A small sound classifier, trained from scratch.
Model: 9.1M parameters, norm rmsnorm, moe top_k.
Data: trained on synthesized solo parts of chorales (CocoChorales), 39062 training examples, 149.4 epochs.
Rows from expert 8 of block 5, named by matrix and row number. Rows with one number belong to one neuron. Each number is 50 + 12 x the weight over its row's rms, rounded and kept within 0 to 99. All counts start at 0. After the name is the row's rms in percent of the matrix's.
# up: expert up (model.blocks.5.mlp.up, 16x128x256), inputs 0-63
# down: expert down (model.blocks.5.mlp.down, 16x256x128, transposed), outputs 0-63
up.52 082:47 53 52 60 39 66 40 50 25 37 73 46 56 61 16 37 55 54 42 30 69 51 52 53 48 75 42 30 30 47 42 30 48 50 58 62 58 47 35 39 63 47 49 67 56 72 61 46 59 52 63 44 60 50 64 67 42 55 70 32 33 49 70 46
down.52 103:48 64 46 41 74 59 66 49 55 33 45 47 56 29 50 65 38 50 46 49 39 60 54 77 36 57 67 45 43 62 64 47 60 37 61 37 19 46 48 35 31 56 51 40 56 81 37 57 66 42 50 48 50 44 58 55 55 37 48 37 48 42 46 84
up.53 108:42 53 41 33 46 64 39 64 62 36 50 72 61 26 31 58 61 60 44 67 57 55 51 59 81 47 31 48 48 62 58 64 38 45 51 62 48 54 53 61 43 51 42 62 53 54 13 42 48 55 61 53 57 59 45 49 50 41 43 39 47 42 59 67
down.53 094:56 64 57 46 50 63 41 54 60 50 37 35 66 64 37 68 52 65 45 59 46 39 61 45 52 59 72 68 45 62 64 59 57 32 29 41 64 34 42 41 63 86 62 69 29 33 59 62 61 40 43 59 38 64 36 60 44 58 56 62 41 52 37 40
up.54 082:49 75 54 49 40 56 54 45 81 64 41 46 49 57 37 20 44 75 42 46 60 39 43 67 58 31 51 36 43 57 54 54 54 48 53 75 63 39 35 35 39 42 40 44 41 51 52 62 64 42 59 51 60 46 59 64 45 54 74 66 55 37 43 39
down.54 094:54 52 51 65 43 46 39 54 61 35 58 45 58 55 53 54 43 31 36 34 55 43 51 58 51 41 57 60 43 32 58 35 67 36 53 43 48 61 53 69 66 52 42 48 69 39 59 53 56 30 49 37 26 31 50 58 35 34 49 48 65 46 62 53
up.55 118:58 45 39 61 36 27 49 62 38 55 46 34 43 40 60 63 58 59 33 37 56 56 56 43 43 44 58 47 41 75 27 49 40 55 41 42 54 48 53 55 62 49 49 40 24 61 10 64 18 52 55 51 56 69 53 68 38 40 32 51 27 49 59 62
down.55 102:40 67 59 50 52 77 54 50 45 42 53 54 56 63 48 33 67 46 56 62 65 41 40 66 47 57 55 67 62 43 55 81 62 45 73 35 46 56 41 57 58 50 48 64 61 47 62 65 56 58 60 53 56 46 40 39 51 30 58 52 54 48 72 40
up.56 094:32 41 53 61 37 44 47 47 37 60 45 48 57 58 31 65 45 61 55 20 48 39 63 67 51 64 42 39 42 73 28 49 43 42 55 44 47 67 61 39 46 76 54 43 22 65 47 42 46 45 46 54 61 56 40 73 44 54 55 32 32 37 39 46
down.56 090:70 52 43 50 42 43 64 57 58 59 62 54 49 65 45 48 51 33 63 49 70 56 64 51 40 80 48 54 44 44 77 39 59 62 75 52 44 45 53 34 37 31 44 37 49 63 77 53 42 52 39 54 46 50 43 51 53 52 57 40 34 66 46 30
up.57 112:45 38 54 42 28 33 43 62 30 66 49 56 52 65 42 31 50 65 68 44 46 44 63 41 55 58 68 61 46 57 69 46 64 64 46 50 66 39 50 40 54 38 38 42 46 50 38 41 66 75 42 43 24 47 49 19 60 58 50 47 53 34 51 29
down.57 103:69 69 56 37 55 31 29 47 36 61 53 34 47 48 69 50 34 59 44 39 60 42 56 43 23 56 60 53 54 36 44 73 55 64 40 43 46 53 69 41 28 58 44 62 49 51 45 59 39 46 47 33 52 41 57 71 37 40 41 33 70 55 45 74
up.58 120:39 49 53 56 44 55 38 54 42 55 54 45 66 56 51 45 50 70 54 50 58 83 52 47 53 39 74 60 50 68 41 38 36 46 44 46 24 56 49 34 36 41 50 45 76 49 58 52 65 58 62 47 62 36 58 64 62 76 34 43 58 30 54 49
down.58 091:43 51 51 42 56 76 62 47 41 45 48 49 53 46 63 37 42 29 74 61 45 36 45 57 50 48 12 49 50 63 42 61 49 76 44 56 81 60 56 61 65 64 55 47 44 67 44 49 56 49 42 34 44 58 58 41 27 27 82 51 40 42 44 53
up.59 119:74 52 42 72 63 43 72 36 29 49 34 46 31 42 64 62 32 63 57 49 37 47 71 46 35 61 63 50 47 56 42 50 44 64 47 70 43 50 57 46 41 70 56 43 52 44 62 42 43 38 59 46 56 73 47 55 40 56 48 38 58 39 66 69
down.59 097:57 34 45 31 35 58 24 48 70 61 46 67 82 54 34 45 77 34 59 72 62 38 56 33 64 71 72 40 62 53 68 60 60 37 60 51 38 53 65 45 70 53 59 40 50 64 75 73 45 53 66 41 38 41 51 52 48 53 40 74 43 60 39 44
up.60 110:41 42 53 42 46 52 42 50 50 64 46 71 53 38 43 48 57 50 60 44 59 33 40 44 37 36 67 65 43 55 33 59 54 56 63 38 70 40 57 28 41 55 35 48 54 57 74 58 40 67 40 52 74 48 49 26 45 39 46 41 26 56 46 58
down.60 111:45 56 59 46 62 38 59 43 61 51 35 46 58 29 60 52 65 58 42 62 51 27 43 71 47 30 46 39 49 36 67 36 45 46 78 76 39 30 50 36 42 42 57 42 75 20 57 45 61 44 37 40 79 23 26 64 44 64 46 42 67 71 45 46
up.61 080:58 56 58 55 54 48 42 41 70 41 53 69 38 69 69 55 52 37 62 57 44 40 55 60 51 61 44 38 52 35 41 49 30 54 66 56 38 67 27 42 35 39 75 66 51 62 57 62 58 30 55 44 55 34 59 66 50 30 47 62 51 64 42 60
down.61 101:49 58 54 51 57 56 39 33 62 57 55 18 61 51 43 55 48 27 60 34 65 46 32 56 23 52 30 49 41 36 45 37 48 45 35 59 40 42 45 50 70 60 40 29 30 61 40 46 39 57 50 45 52 67 42 40 55 63 66 54 39 45 47 34
up.62 079:57 66 37 61 40 30 43 36 58 53 35 45 43 43 55 58 42 51 52 64 30 44 45 57 56 61 31 75 29 33 56 37 37 71 62 65 74 50 73 46 44 53 51 55 40 67 55 55 52 44 40 49 37 48 45 59 35 44 66 83 47 54 64 54
down.62 101:16 28 45 64 48 57 49 45 27 48 67 62 51 71 38 28 36 72 59 45 59 52 37 68 48 51 64 59 44 67 40 57 56 62 37 46 37 47 69 64 47 55 63 49 52 48 32 51 39 58 58 45 48 48 39 39 55 59 60 56 49 27 50 43
up.63 077:42 34 43 52 49 48 64 33 53 59 39 44 55 43 58 55 43 53 45 57 55 43 59 60 53 42 51 62 49 51 45 52 38 42 55 63 42 59 71 47 56 40 55 60 63 33 28 65 41 34 57 46 60 30 43 61 80 49 52 35 62 48 36 64
down.63 096:60 62 49 33 39 47 41 42 60 64 63 56 47 61 29 64 41 40 54 61 51 45 45 54 16 27 47 58 49 59 39 45 47 56 62 36 66 47 76 65 30 53 54 22 55 38 65 63 56 43 34 54 64 66 66 37 39 67 78 42 61 37 63 58
up.64 112:38 32 39 46 41 49 49 48 68 61 37 65 32 59 41 41 60 78 65 58 59 45 62 65 38 44 46 52 51 49 49 52 46 66 25 38 44 69 55 62 56 44 49 44 57 40 54 46 42 57 38 46 51 48 59 30 72 45 41 35 71 44 43 47
down.64 102:70 58 78 59 54 53 48 53 35 35 42 41 60 39 51 47 30 48 42 70 54 41 65 26 66 46 33 76 49 58 55 48 54 63 58 39 52 53 58 49 48 64 46 71 38 63 25 37 54 36 61 38 41 52 60 45 45 51 43 53 41 53 38 64
up.65 120:26 23 40 39 41 43 59 62 26 46 45 70 57 54 64 58 60 64 29 41 64 45 45 49 56 59 61 66 63 72 39 55 41 57 56 57 72 43 62 68 57 51 64 56 43 35 51 58 38 51 71 35 70 48 45 52 41 23 56 46 29 57 33 62
down.65 110:56 55 55 57 67 48 37 37 56 58 38 68 25 32 77 62 45 45 44 44 45 48 48 47 43 50 48 40 44 40 46 63 50 36 67 65 46 59 40 60 65 61 22 40 58 56 67 61 25 44 58 47 53 53 74 65 55 64 48 46 63 55 69 61
up.66 111:50 81 64 45 56 53 38 52 47 54 53 56 41 44 36 67 76 57 43 48 54 40 64 46 45 31 77 24 44 33 34 46 47 51 43 55 37 49 78 34 54 59 22 41 46 54 55 59 46 57 53 55 45 61 33 42 45 75 15 71 54 28 59 48
down.66 101:35 46 44 37 46 70 42 47 45 66 56 60 48 51 68 44 63 43 45 55 50 64 50 48 52 40 40 30 70 52 44 47 66 40 59 38 58 27 42 44 33 67 53 32 51 62 54 30 37 40 36 38 53 58 42 42 38 54 42 63 37 43 56 46
up.67 102:59 63 26 60 49 41 40 79 28 52 30 56 47 75 38 36 54 52 64 48 45 73 45 68 51 59 59 48 60 24 56 47 50 44 66 61 56 65 43 57 66 24 33 37 54 50 66 50 47 47 57 39 56 38 50 42 75 51 43 66 48 53 56 50
down.67 094:34 58 73 35 58 58 42 69 37 44 45 52 36 38 53 50 53 27 37 39 29 47 55 55 51 51 63 68 27 72 42 64 54 57 28 30 57 52 36 38 35 46 59 84 51 61 62 29 33 53 47 72 60 52 65 49 58 48 57 27 52 64 31 40
up.68 084:56 57 35 60 51 47 66 55 56 45 42 34 52 39 54 45 60 37 61 70 59 36 50 43 41 47 70 51 51 63 40 23 43 65 43 83 31 52 32 52 26 57 47 54 48 58 76 44 27 39 52 63 35 42 69 58 52 47 58 57 35 43 58 41
down.68 096:37 59 66 48 70 34 50 43 53 30 53 20 61 53 39 52 44 57 56 28 35 35 61 54 45 64 35 44 59 66 63 45 48 39 40 61 56 60 48 64 70 49 66 57 35 43 08 47 51 50 68 49 44 55 48 56 63 43 69 34 36 57 52 47
up.69 098:44 64 46 53 48 48 57 53 50 51 71 58 53 25 78 73 47 55 45 69 54 65 57 55 59 50 43 57 53 46 42 37 46 53 58 45 39 54 49 40 36 45 47 43 61 64 43 49 53 45 36 48 35 48 46 64 58 40 41 62 53 75 65 43
down.69 095:41 40 36 32 43 24 55 56 44 48 40 65 28 74 52 51 54 55 36 43 40 34 62 41 28 41 83 24 63 30 63 48 62 64 37 37 27 48 51 35 62 48 36 66 43 65 62 33 33 72 57 44 36 56 48 43 43 55 55 48 42 38 47 61
up.70 137:43 33 68 46 53 41 57 47 51 36 39 51 59 48 56 47 50 45 67 52 39 60 45 37 35 44 50 65 41 59 41 41 38 62 49 48 64 39 38 36 55 45 44 40 27 70 44 60 82 36 55 61 41 43 54 39 37 45 57 40 37 62 36 62
down.70 113:73 43 51 41 42 57 37 62 38 63 39 63 58 65 61 50 58 70 56 48 55 53 47 57 45 64 74 41 68 42 42 52 49 33 63 58 59 57 36 45 54 57 24 41 53 40 71 39 53 54 60 52 39 39 41 47 46 53 39 58 59 24 52 54
up.71 091:28 50 54 50 43 66 71 59 43 50 30 36 58 52 46 63 52 51 27 52 31 91 44 53 67 53 51 37 49 44 41 46 68 35 51 47 59 60 43 34 45 30 62 45 53 58 70 42 29 41 48 54 66 54 51 46 39 49 55 55 73 59 40 55
down.71 097:45 58 49 53 48 43 57 68 49 26 60 45 45 41 29 54 33 42 51 60 57 29 60 34 52 57 24 44 40 57 76 25 45 35 53 57 21 51 34 66 82 47 66 48 44 44 42 50 41 59 64 57 46 67 62 55 58 47 39 55 55 26 36 46
up.72 088:41 39 40 58 43 59 47 62 65 30 69 20 49 65 56 48 48 53 63 28 40 37 45 42 49 39 40 47 54 50 45 78 53 48 47 61 57 30 33 38 42 58 43 69 45 36 49 47 60 32 43 47 76 38 35 41 48 44 63 52 49 43 47 65
down.72 094:46 49 56 44 55 59 61 30 65 59 58 39 62 58 49 41 47 48 41 55 50 46 58 68 46 53 49 23 35 38 60 44 41 56 45 49 30 51 39 42 67 52 54 35 63 40 41 44 54 67 47 65 50 61 54 44 18 38 59 55 60 72 54 35
up.73 101:43 68 63 48 21 62 53 35 41 65 43 75 63 47 39 37 79 56 53 43 63 40 32 48 55 52 57 33 55 37 50 57 53 57 49 16 35 37 66 43 20 45 41 50 48 74 33 49 60 55 45 30 31 76 35 44 53 38 38 50 26 59 55 57
down.73 101:59 47 53 66 38 44 58 54 63 54 52 35 29 42 65 47 35 63 43 36 52 64 56 44 43 30 52 49 42 64 64 45 74 61 69 70 71 35 47 50 67 63 41 46 36 34 76 35 56 38 40 68 48 79 61 51 68 67 26 65 51 54 46 36
up.74 091:58 44 47 85 55 55 47 65 56 48 64 46 40 65 29 54 63 44 35 37 73 32 46 29 40 38 60 53 64 59 45 55 66 42 51 69 25 57 63 51 49 41 61 47 33 50 64 33 52 29 72 65 43 60 41 33 56 42 70 70 46 28 45 60
down.74 107:40 53 50 83 42 70 42 31 57 27 41 52 65 46 52 58 71 69 57 43 35 50 45 45 42 49 37 50 53 58 50 54 43 45 48 42 50 38 25 51 43 61 57 32 65 39 61 55 58 58 65 68 52 76 41 46 37 52 49 37 53 61 38 30
up.75 110:36 54 56 55 41 35 40 48 48 66 12 45 56 62 77 49 49 52 46 26 51 65 74 38 43 48 78 55 40 61 57 39 32 33 60 46 54 53 59 34 51 28 50 64 55 58 40 73 55 43 48 65 59 56 59 54 53 43 59 32 56 39 58 28
down.75 100:57 50 77 44 64 50 51 55 56 62 75 52 49 37 78 48 60 48 36 56 50 48 47 64 51 50 50 56 62 44 63 83 72 42 40 56 51 59 51 38 38 60 44 66 28 35 33 38 33 48 61 45 30 40 43 77 45 58 58 47 47 53 33 49
up.76 104:35 40 56 59 40 65 57 60 40 41 64 26 39 48 66 57 64 38 44 21 47 53 36 53 63 51 63 46 47 46 48 64 51 77 47 52 53 38 61 62 54 47 39 74 59 72 39 51 38 54 51 56 59 50 39 47 27 64 58 52 28 39 47 45
down.76 091:61 60 49 56 53 81 37 46 34 41 39 57 43 51 47 53 44 60 64 41 59 43 35 49 41 30 50 43 32 47 49 56 25 49 77 42 45 59 66 63 29 60 69 34 56 59 53 65 36 64 59 30 71 62 46 41 46 17 65 58 60 46 50 39