Weights of a small sound classifier.
Model: 9.1M parameters, log mel input, arch transformer, norm rmsnorm, activation gelu_tanh, moe top_k, num experts 16, layers 10, width 256.
Training: muon at rate 0.0025, 11400 steps, batches of 512, held-out accuracy 100%.
Data: trained on synthesized solo parts of chorales (CocoChorales), 39062 training examples, 149.4 epochs.
Rows from block 6, named by matrix and row number. Rows with one number belong to one attention dimension. Each number is 50 + 15 x the weight over its row's rms, rounded and kept within 0 to 99. All counts start at 0. After the name is the row's rms in percent of the matrix's.
# v: attention query, key and value (stacked) (model.blocks.6.attn.qkv.weight, 720x256, the v third), inputs 128-191
# proj: attention output (model.blocks.6.attn.proj.weight, 256x240, transposed), outputs 128-191
v.125 090:67 60 68 66 70 65 60 38 55 52 61 55 44 39 41 87 30 73 25 82 40 65 31 48 34 49 47 38 33 27 57 58 63 73 14 66 20 40 52 60 60 56 42 69 65 40 39 19 47 64 66 48 75 71 50 56 68 64 43 37 45 60 46 18
v.126 084:34 57 51 71 68 65 57 45 33 83 71 39 49 49 25 47 49 44 41 31 40 40 76 62 54 41 54 63 28 73 37 41 34 46 27 43 67 47 45 44 42 43 45 29 24 37 23 67 27 38 66 65 62 40 75 52 56 79 61 39 78 40 59 41
v.127 093:40 58 60 69 58 51 34 45 46 66 60 81 31 53 35 60 55 51 59 90 36 58 42 53 50 53 55 74 37 45 56 43 22 26 60 45 60 19 54 63 38 80 13 63 31 48 64 64 73 68 43 64 62 36 25 41 10 66 27 47 37 68 45 62
v.128 098:79 27 47 57 57 61 34 50 56 52 56 11 56 72 37 39 63 36 55 44 54 44 61 59 47 50 32 71 49 48 29 71 55 53 61 55 46 38 45 64 54 58 35 42 44 42 54 55 65 56 43 49 64 74 50 42 51 81 21 78 43 42 18 44
v.129 101:40 36 31 55 62 57 68 65 56 26 70 39 58 61 48 50 29 41 47 44 50 32 45 39 66 61 22 57 52 65 39 48 66 31 59 52 66 29 40 62 56 39 61 45 40 72 20 38 24 64 41 09 52 25 59 57 36 40 45 51 53 70 38 64
v.130 099:35 52 70 65 56 24 53 35 38 34 61 22 49 64 31 76 69 53 59 43 53 50 55 42 30 51 48 39 57 51 29 13 40 46 53 43 43 84 59 77 23 77 46 46 26 45 34 45 86 30 51 70 45 45 29 68 53 66 28 66 67 56 52 57
v.131 099:45 66 48 71 56 50 58 20 42 46 35 44 41 48 60 40 63 61 37 63 59 48 14 32 50 68 62 31 68 51 42 51 85 47 52 27 63 59 91 42 52 50 24 69 67 73 79 51 45 57 42 57 49 62 64 50 60 50 61 34 42 61 55 32
v.132 090:33 56 62 63 36 50 40 36 41 46 61 58 29 54 67 66 58 33 50 79 28 36 47 62 88 65 64 48 33 44 59 50 41 57 36 28 51 59 64 65 61 60 78 22 44 26 13 60 24 60 46 46 23 22 40 50 47 12 55 49 59 30 33 69
v.133 097:76 43 51 38 42 45 66 49 81 71 48 42 33 69 47 42 28 55 61 26 61 29 45 31 44 42 58 57 48 75 57 51 50 39 36 45 51 76 48 45 56 44 66 58 69 21 71 64 30 62 67 64 51 44 38 71 48 46 72 19 24 81 57 30
v.134 113:78 55 39 52 70 63 49 49 71 54 40 52 27 65 71 41 54 43 67 64 48 51 43 55 65 56 44 36 52 55 73 35 62 27 50 53 45 43 22 48 37 66 52 38 47 78 67 65 28 35 53 55 41 54 54 54 37 47 42 66 58 69 57 54
v.135 108:49 64 69 61 27 66 44 46 67 54 60 62 31 59 48 57 53 31 49 57 54 36 63 66 52 37 51 26 35 50 26 18 30 45 65 47 61 25 38 26 40 60 42 56 52 44 34 52 59 74 41 38 50 31 50 63 65 40 47 23 66 75 36 62
v.136 094:28 32 52 67 69 57 44 84 56 56 56 56 76 42 36 68 43 48 39 66 45 70 53 65 37 41 40 69 24 40 49 49 31 50 65 46 54 14 32 30 15 75 73 49 24 52 57 49 47 59 61 58 49 35 68 60 59 34 30 47 70 40 53 76
v.137 094:16 47 31 31 65 56 68 47 34 62 55 65 52 27 60 66 54 46 32 56 36 36 32 70 38 31 40 61 57 25 45 38 54 58 43 60 71 76 38 26 54 47 44 38 32 36 61 55 76 75 10 37 69 70 20 48 64 46 41 25 56 45 65 61
v.138 096:32 73 76 67 55 62 44 37 45 47 36 47 69 44 61 62 66 33 53 57 49 67 58 54 65 49 58 54 66 64 53 55 43 49 10 51 38 35 29 53 59 44 10 29 49 56 26 39 32 38 51 41 48 51 31 54 28 33 29 46 39 51 55 75
v.139 096:42 49 46 43 86 10 46 58 52 31 53 38 57 53 22 13 72 52 27 29 15 66 78 70 56 48 32 63 27 39 38 41 43 49 81 58 35 47 32 60 66 21 69 42 36 63 41 42 37 64 41 60 35 57 52 32 49 75 43 63 58 34 54 28
v.140 102:47 44 36 66 48 52 41 36 75 54 70 60 39 46 58 55 48 33 38 53 42 30 76 42 35 53 58 59 61 33 33 51 51 44 51 32 61 57 44 59 51 51 21 61 36 43 83 50 27 39 27 47 62 49 19 32 39 31 27 31 33 82 26 54
v.141 096:46 76 47 59 30 62 62 72 22 49 21 64 46 35 60 55 86 30 56 38 54 24 46 46 46 69 51 42 71 66 72 48 33 57 73 42 33 54 23 59 46 63 39 52 25 67 10 56 37 36 31 27 52 69 50 33 51 39 54 72 56 62 39 67
v.142 097:63 70 35 49 56 67 54 64 52 19 78 36 27 50 32 70 65 86 49 40 50 80 27 65 45 79 68 44 42 45 81 73 57 49 44 84 59 45 26 46 49 42 56 39 62 46 62 31 37 58 57 51 55 62 17 38 30 68 39 45 53 62 69 43
v.143 101:73 43 26 73 32 33 45 36 30 63 55 35 38 68 54 47 51 44 40 42 48 36 78 44 77 30 36 54 52 56 40 60 62 60 31 65 50 54 69 54 50 09 64 62 82 75 62 42 50 50 37 74 68 65 45 31 31 66 48 38 55 26 38 54
v.144 103:55 44 73 30 56 53 48 65 36 47 40 46 88 57 34 36 28 97 40 54 17 58 39 53 68 43 49 64 52 35 54 42 73 54 67 67 64 55 62 84 56 32 65 19 55 36 42 50 46 36 46 57 63 31 66 69 56 71 49 62 39 28 47 45
v.145 107:46 70 57 54 60 69 37 34 47 32 33 60 70 69 66 54 52 64 60 33 16 80 56 73 47 48 36 50 62 53 49 29 51 45 46 53 50 50 72 51 43 77 63 52 55 48 74 53 41 64 55 58 16 64 68 23 55 44 80 52 64 70 76 37
v.146 108:49 29 46 46 47 14 50 92 46 35 57 59 39 52 54 56 58 47 66 59 48 34 51 65 61 44 55 18 42 37 30 72 44 40 60 54 74 36 44 36 55 43 46 66 52 64 54 51 21 36 59 78 85 75 18 81 61 49 70 53 15 67 83 54
v.147 108:41 79 48 70 48 62 37 43 28 47 34 55 38 70 63 46 67 53 53 47 64 43 34 71 61 55 80 45 54 50 39 36 37 69 44 38 46 56 55 47 47 50 46 57 47 31 57 70 51 35 69 33 17 47 66 69 25 29 42 25 59 23 67 39
v.148 097:68 69 64 08 62 29 73 56 53 76 30 61 48 50 46 34 39 36 29 50 38 58 50 46 50 46 39 43 39 55 60 55 59 47 54 58 56 55 50 38 50 58 52 29 42 55 39 54 35 28 54 15 47 45 52 21 65 56 65 68 73 27 46 63
proj.125 096:14 60 36 34 44 45 73 53 45 58 19 37 57 55 13 27 43 64 53 38 43 47 59 33 67 24 37 49 52 54 40 51 51 37 77 36 77 19 37 33 66 69 60 57 40 54 75 72 43 60 60 61 76 33 37 45 42 43 28 54 50 75 40 45
proj.126 089:35 45 50 56 42 50 66 61 52 47 57 58 44 45 40 58 63 39 48 71 51 54 71 40 30 32 65 53 72 51 66 44 65 45 25 61 37 51 72 32 46 82 34 69 76 62 58 52 46 43 47 35 47 45 28 14 28 59 59 41 17 56 44 64
proj.127 085:51 70 22 63 38 63 49 64 72 40 51 40 28 59 67 51 45 66 66 63 43 41 55 37 82 60 44 08 60 55 65 69 52 46 47 58 35 65 78 24 62 79 63 35 71 56 54 66 25 37 49 54 45 63 39 08 42 53 56 49 49 49 74 60
proj.128 100:41 48 53 19 64 64 51 69 78 36 74 63 53 35 75 32 58 37 46 53 66 81 57 48 40 58 52 21 37 52 49 59 45 59 49 44 82 53 20 36 71 44 63 53 25 67 49 24 66 53 54 54 20 38 61 68 53 61 81 46 47 47 73 53
proj.129 097:47 61 43 50 00 59 39 62 47 60 40 63 18 49 68 38 55 40 19 66 64 34 45 36 25 32 53 39 37 43 21 22 48 33 35 51 64 53 48 61 46 56 36 74 41 43 39 17 57 72 64 30 51 50 70 38 47 42 44 56 35 43 63 30
proj.130 093:51 36 38 51 68 56 50 28 50 16 14 55 37 46 69 62 38 40 42 55 56 74 49 53 56 41 38 39 51 73 81 40 58 46 80 53 44 33 38 55 49 69 60 29 39 68 41 20 63 65 50 20 46 35 54 36 37 56 59 45 32 44 32 65
proj.131 101:57 30 49 32 47 15 39 59 70 59 43 42 78 78 55 49 54 22 76 50 29 56 76 42 50 39 39 69 41 59 31 48 34 48 55 59 25 30 57 55 34 42 55 25 39 36 51 26 66 54 52 39 61 33 27 32 54 46 41 61 60 77 72 57
proj.132 093:35 42 45 45 71 60 73 20 64 75 46 60 30 22 37 75 69 59 58 27 68 57 42 61 20 48 70 53 39 53 44 43 44 45 31 53 45 46 62 69 74 39 28 51 75 58 37 59 43 44 69 21 51 82 69 72 33 75 47 66 34 63 74 19
proj.133 098:08 36 59 35 83 35 28 46 08 46 42 58 50 27 46 47 36 66 43 50 38 70 39 45 53 84 46 46 48 33 76 65 81 68 69 15 34 42 37 56 58 62 49 69 49 60 66 57 56 59 23 91 68 46 57 52 65 43 39 56 44 44 42 76
proj.134 102:63 36 48 46 54 57 50 43 58 46 64 73 44 67 47 22 70 54 38 49 67 41 51 45 47 49 41 40 42 73 31 65 67 48 33 39 50 46 39 69 22 41 44 45 50 54 41 57 87 36 45 47 46 55 55 48 53 57 70 72 59 58 78 61
proj.135 098:64 56 61 48 32 50 46 43 61 35 27 59 46 66 72 25 45 29 23 50 49 60 78 40 34 18 71 50 71 54 31 67 65 40 30 67 39 52 59 51 32 51 48 62 25 61 52 21 38 33 68 44 48 54 49 36 68 45 80 56 70 50 30 27
proj.136 097:59 64 55 66 28 63 54 17 65 41 34 37 39 33 48 62 52 53 37 50 57 26 40 48 37 24 69 29 52 51 50 54 52 15 40 68 51 73 80 42 36 54 26 41 64 49 49 43 49 41 44 47 75 59 42 63 29 45 63 51 52 81 49 60
proj.137 097:42 45 62 78 26 39 55 50 68 53 46 16 59 45 63 37 27 51 39 48 53 71 61 55 56 39 60 62 76 44 27 56 30 61 34 34 35 58 43 60 60 67 47 52 69 61 39 51 34 58 52 47 34 37 55 30 44 61 43 35 51 29 42 49
proj.138 100:69 37 17 54 33 40 46 54 53 34 77 51 53 51 58 68 57 70 73 36 64 14 52 43 48 35 55 17 53 36 33 20 32 55 40 73 61 38 67 24 52 47 64 63 51 44 40 70 53 30 41 29 50 72 51 60 45 55 64 41 50 53 49 46
proj.139 095:62 15 65 70 54 37 68 50 62 77 42 42 51 52 60 39 27 23 48 34 58 46 44 41 23 40 52 53 37 24 47 55 52 62 44 56 56 43 32 67 50 76 42 83 36 41 54 32 63 68 61 21 51 36 35 62 66 72 40 65 45 63 47 69
proj.140 096:63 67 75 48 67 45 30 58 67 35 49 60 27 67 47 58 48 46 56 63 64 47 63 53 83 83 35 31 19 38 42 67 34 03 55 40 58 47 27 41 73 44 62 55 64 40 33 57 65 52 52 57 47 92 44 41 69 43 95 37 79 46 61 71
proj.141 095:91 56 28 47 70 42 40 58 62 36 66 54 74 70 53 47 28 40 51 54 47 46 61 40 24 41 60 45 22 58 58 29 65 54 30 48 42 55 40 42 52 48 68 20 40 58 38 54 40 44 43 40 48 38 41 40 38 88 54 17 71 45 70 49
proj.142 098:33 35 42 36 36 33 64 48 56 58 37 65 82 61 27 28 45 68 66 25 53 28 74 53 54 26 24 67 36 40 55 35 47 54 66 63 76 59 24 58 43 63 36 51 43 52 45 36 76 37 48 54 38 46 62 82 63 53 29 41 80 42 33 49
proj.143 096:43 51 66 61 77 77 67 30 47 62 78 63 46 48 51 66 58 32 75 53 55 50 40 34 26 54 59 38 29 49 42 18 08 47 68 49 49 65 41 48 62 29 57 59 61 57 42 24 48 65 43 23 58 39 74 58 33 66 63 70 47 42 39 74
proj.144 101:46 49 38 60 57 26 76 35 42 44 47 61 45 61 48 49 64 19 52 56 49 61 54 41 67 31 66 56 78 75 69 63 43 49 65 24 44 54 36 38 50 41 63 51 56 72 63 63 31 58 42 66 39 43 57 43 50 66 40 62 84 66 40 47
proj.145 103:41 27 47 30 34 29 64 45 39 48 54 54 43 61 26 45 36 63 30 33 61 28 58 44 46 54 68 57 26 44 56 47 43 72 61 81 42 45 37 50 60 46 37 33 48 63 60 47 44 36 51 40 63 72 37 43 35 62 55 62 43 71 59 54
proj.146 102:45 82 31 36 44 60 42 36 59 56 66 55 61 60 31 36 56 47 42 38 38 58 67 40 57 47 47 57 22 35 65 18 46 44 57 49 37 50 61 64 36 36 63 44 37 71 41 49 47 66 53 34 29 44 74 48 43 49 10 44 68 52 49 80
proj.147 106:65 23 49 54 43 59 77 68 71 51 75 35 64 34 55 41 30 26 77 38 23 70 56 50 24 48 32 45 57 48 62 49 45 45 59 73 59 46 43 31 58 53 28 18 42 52 57 41 45 72 39 49 54 79 46 45 61 73 44 81 47 57 29 38
proj.148 095:58 47 30 59 53 60 66 47 24 50 59 40 51 52 79 63 57 66 82 29 80 51 58 73 26 50 79 37 34 36 51 58 69 70 61 76 45 47 52 55 38 50 50 43 38 62 52 64 42 56 36 64 39 68 24 55 34 59 53 61 38 61 84 49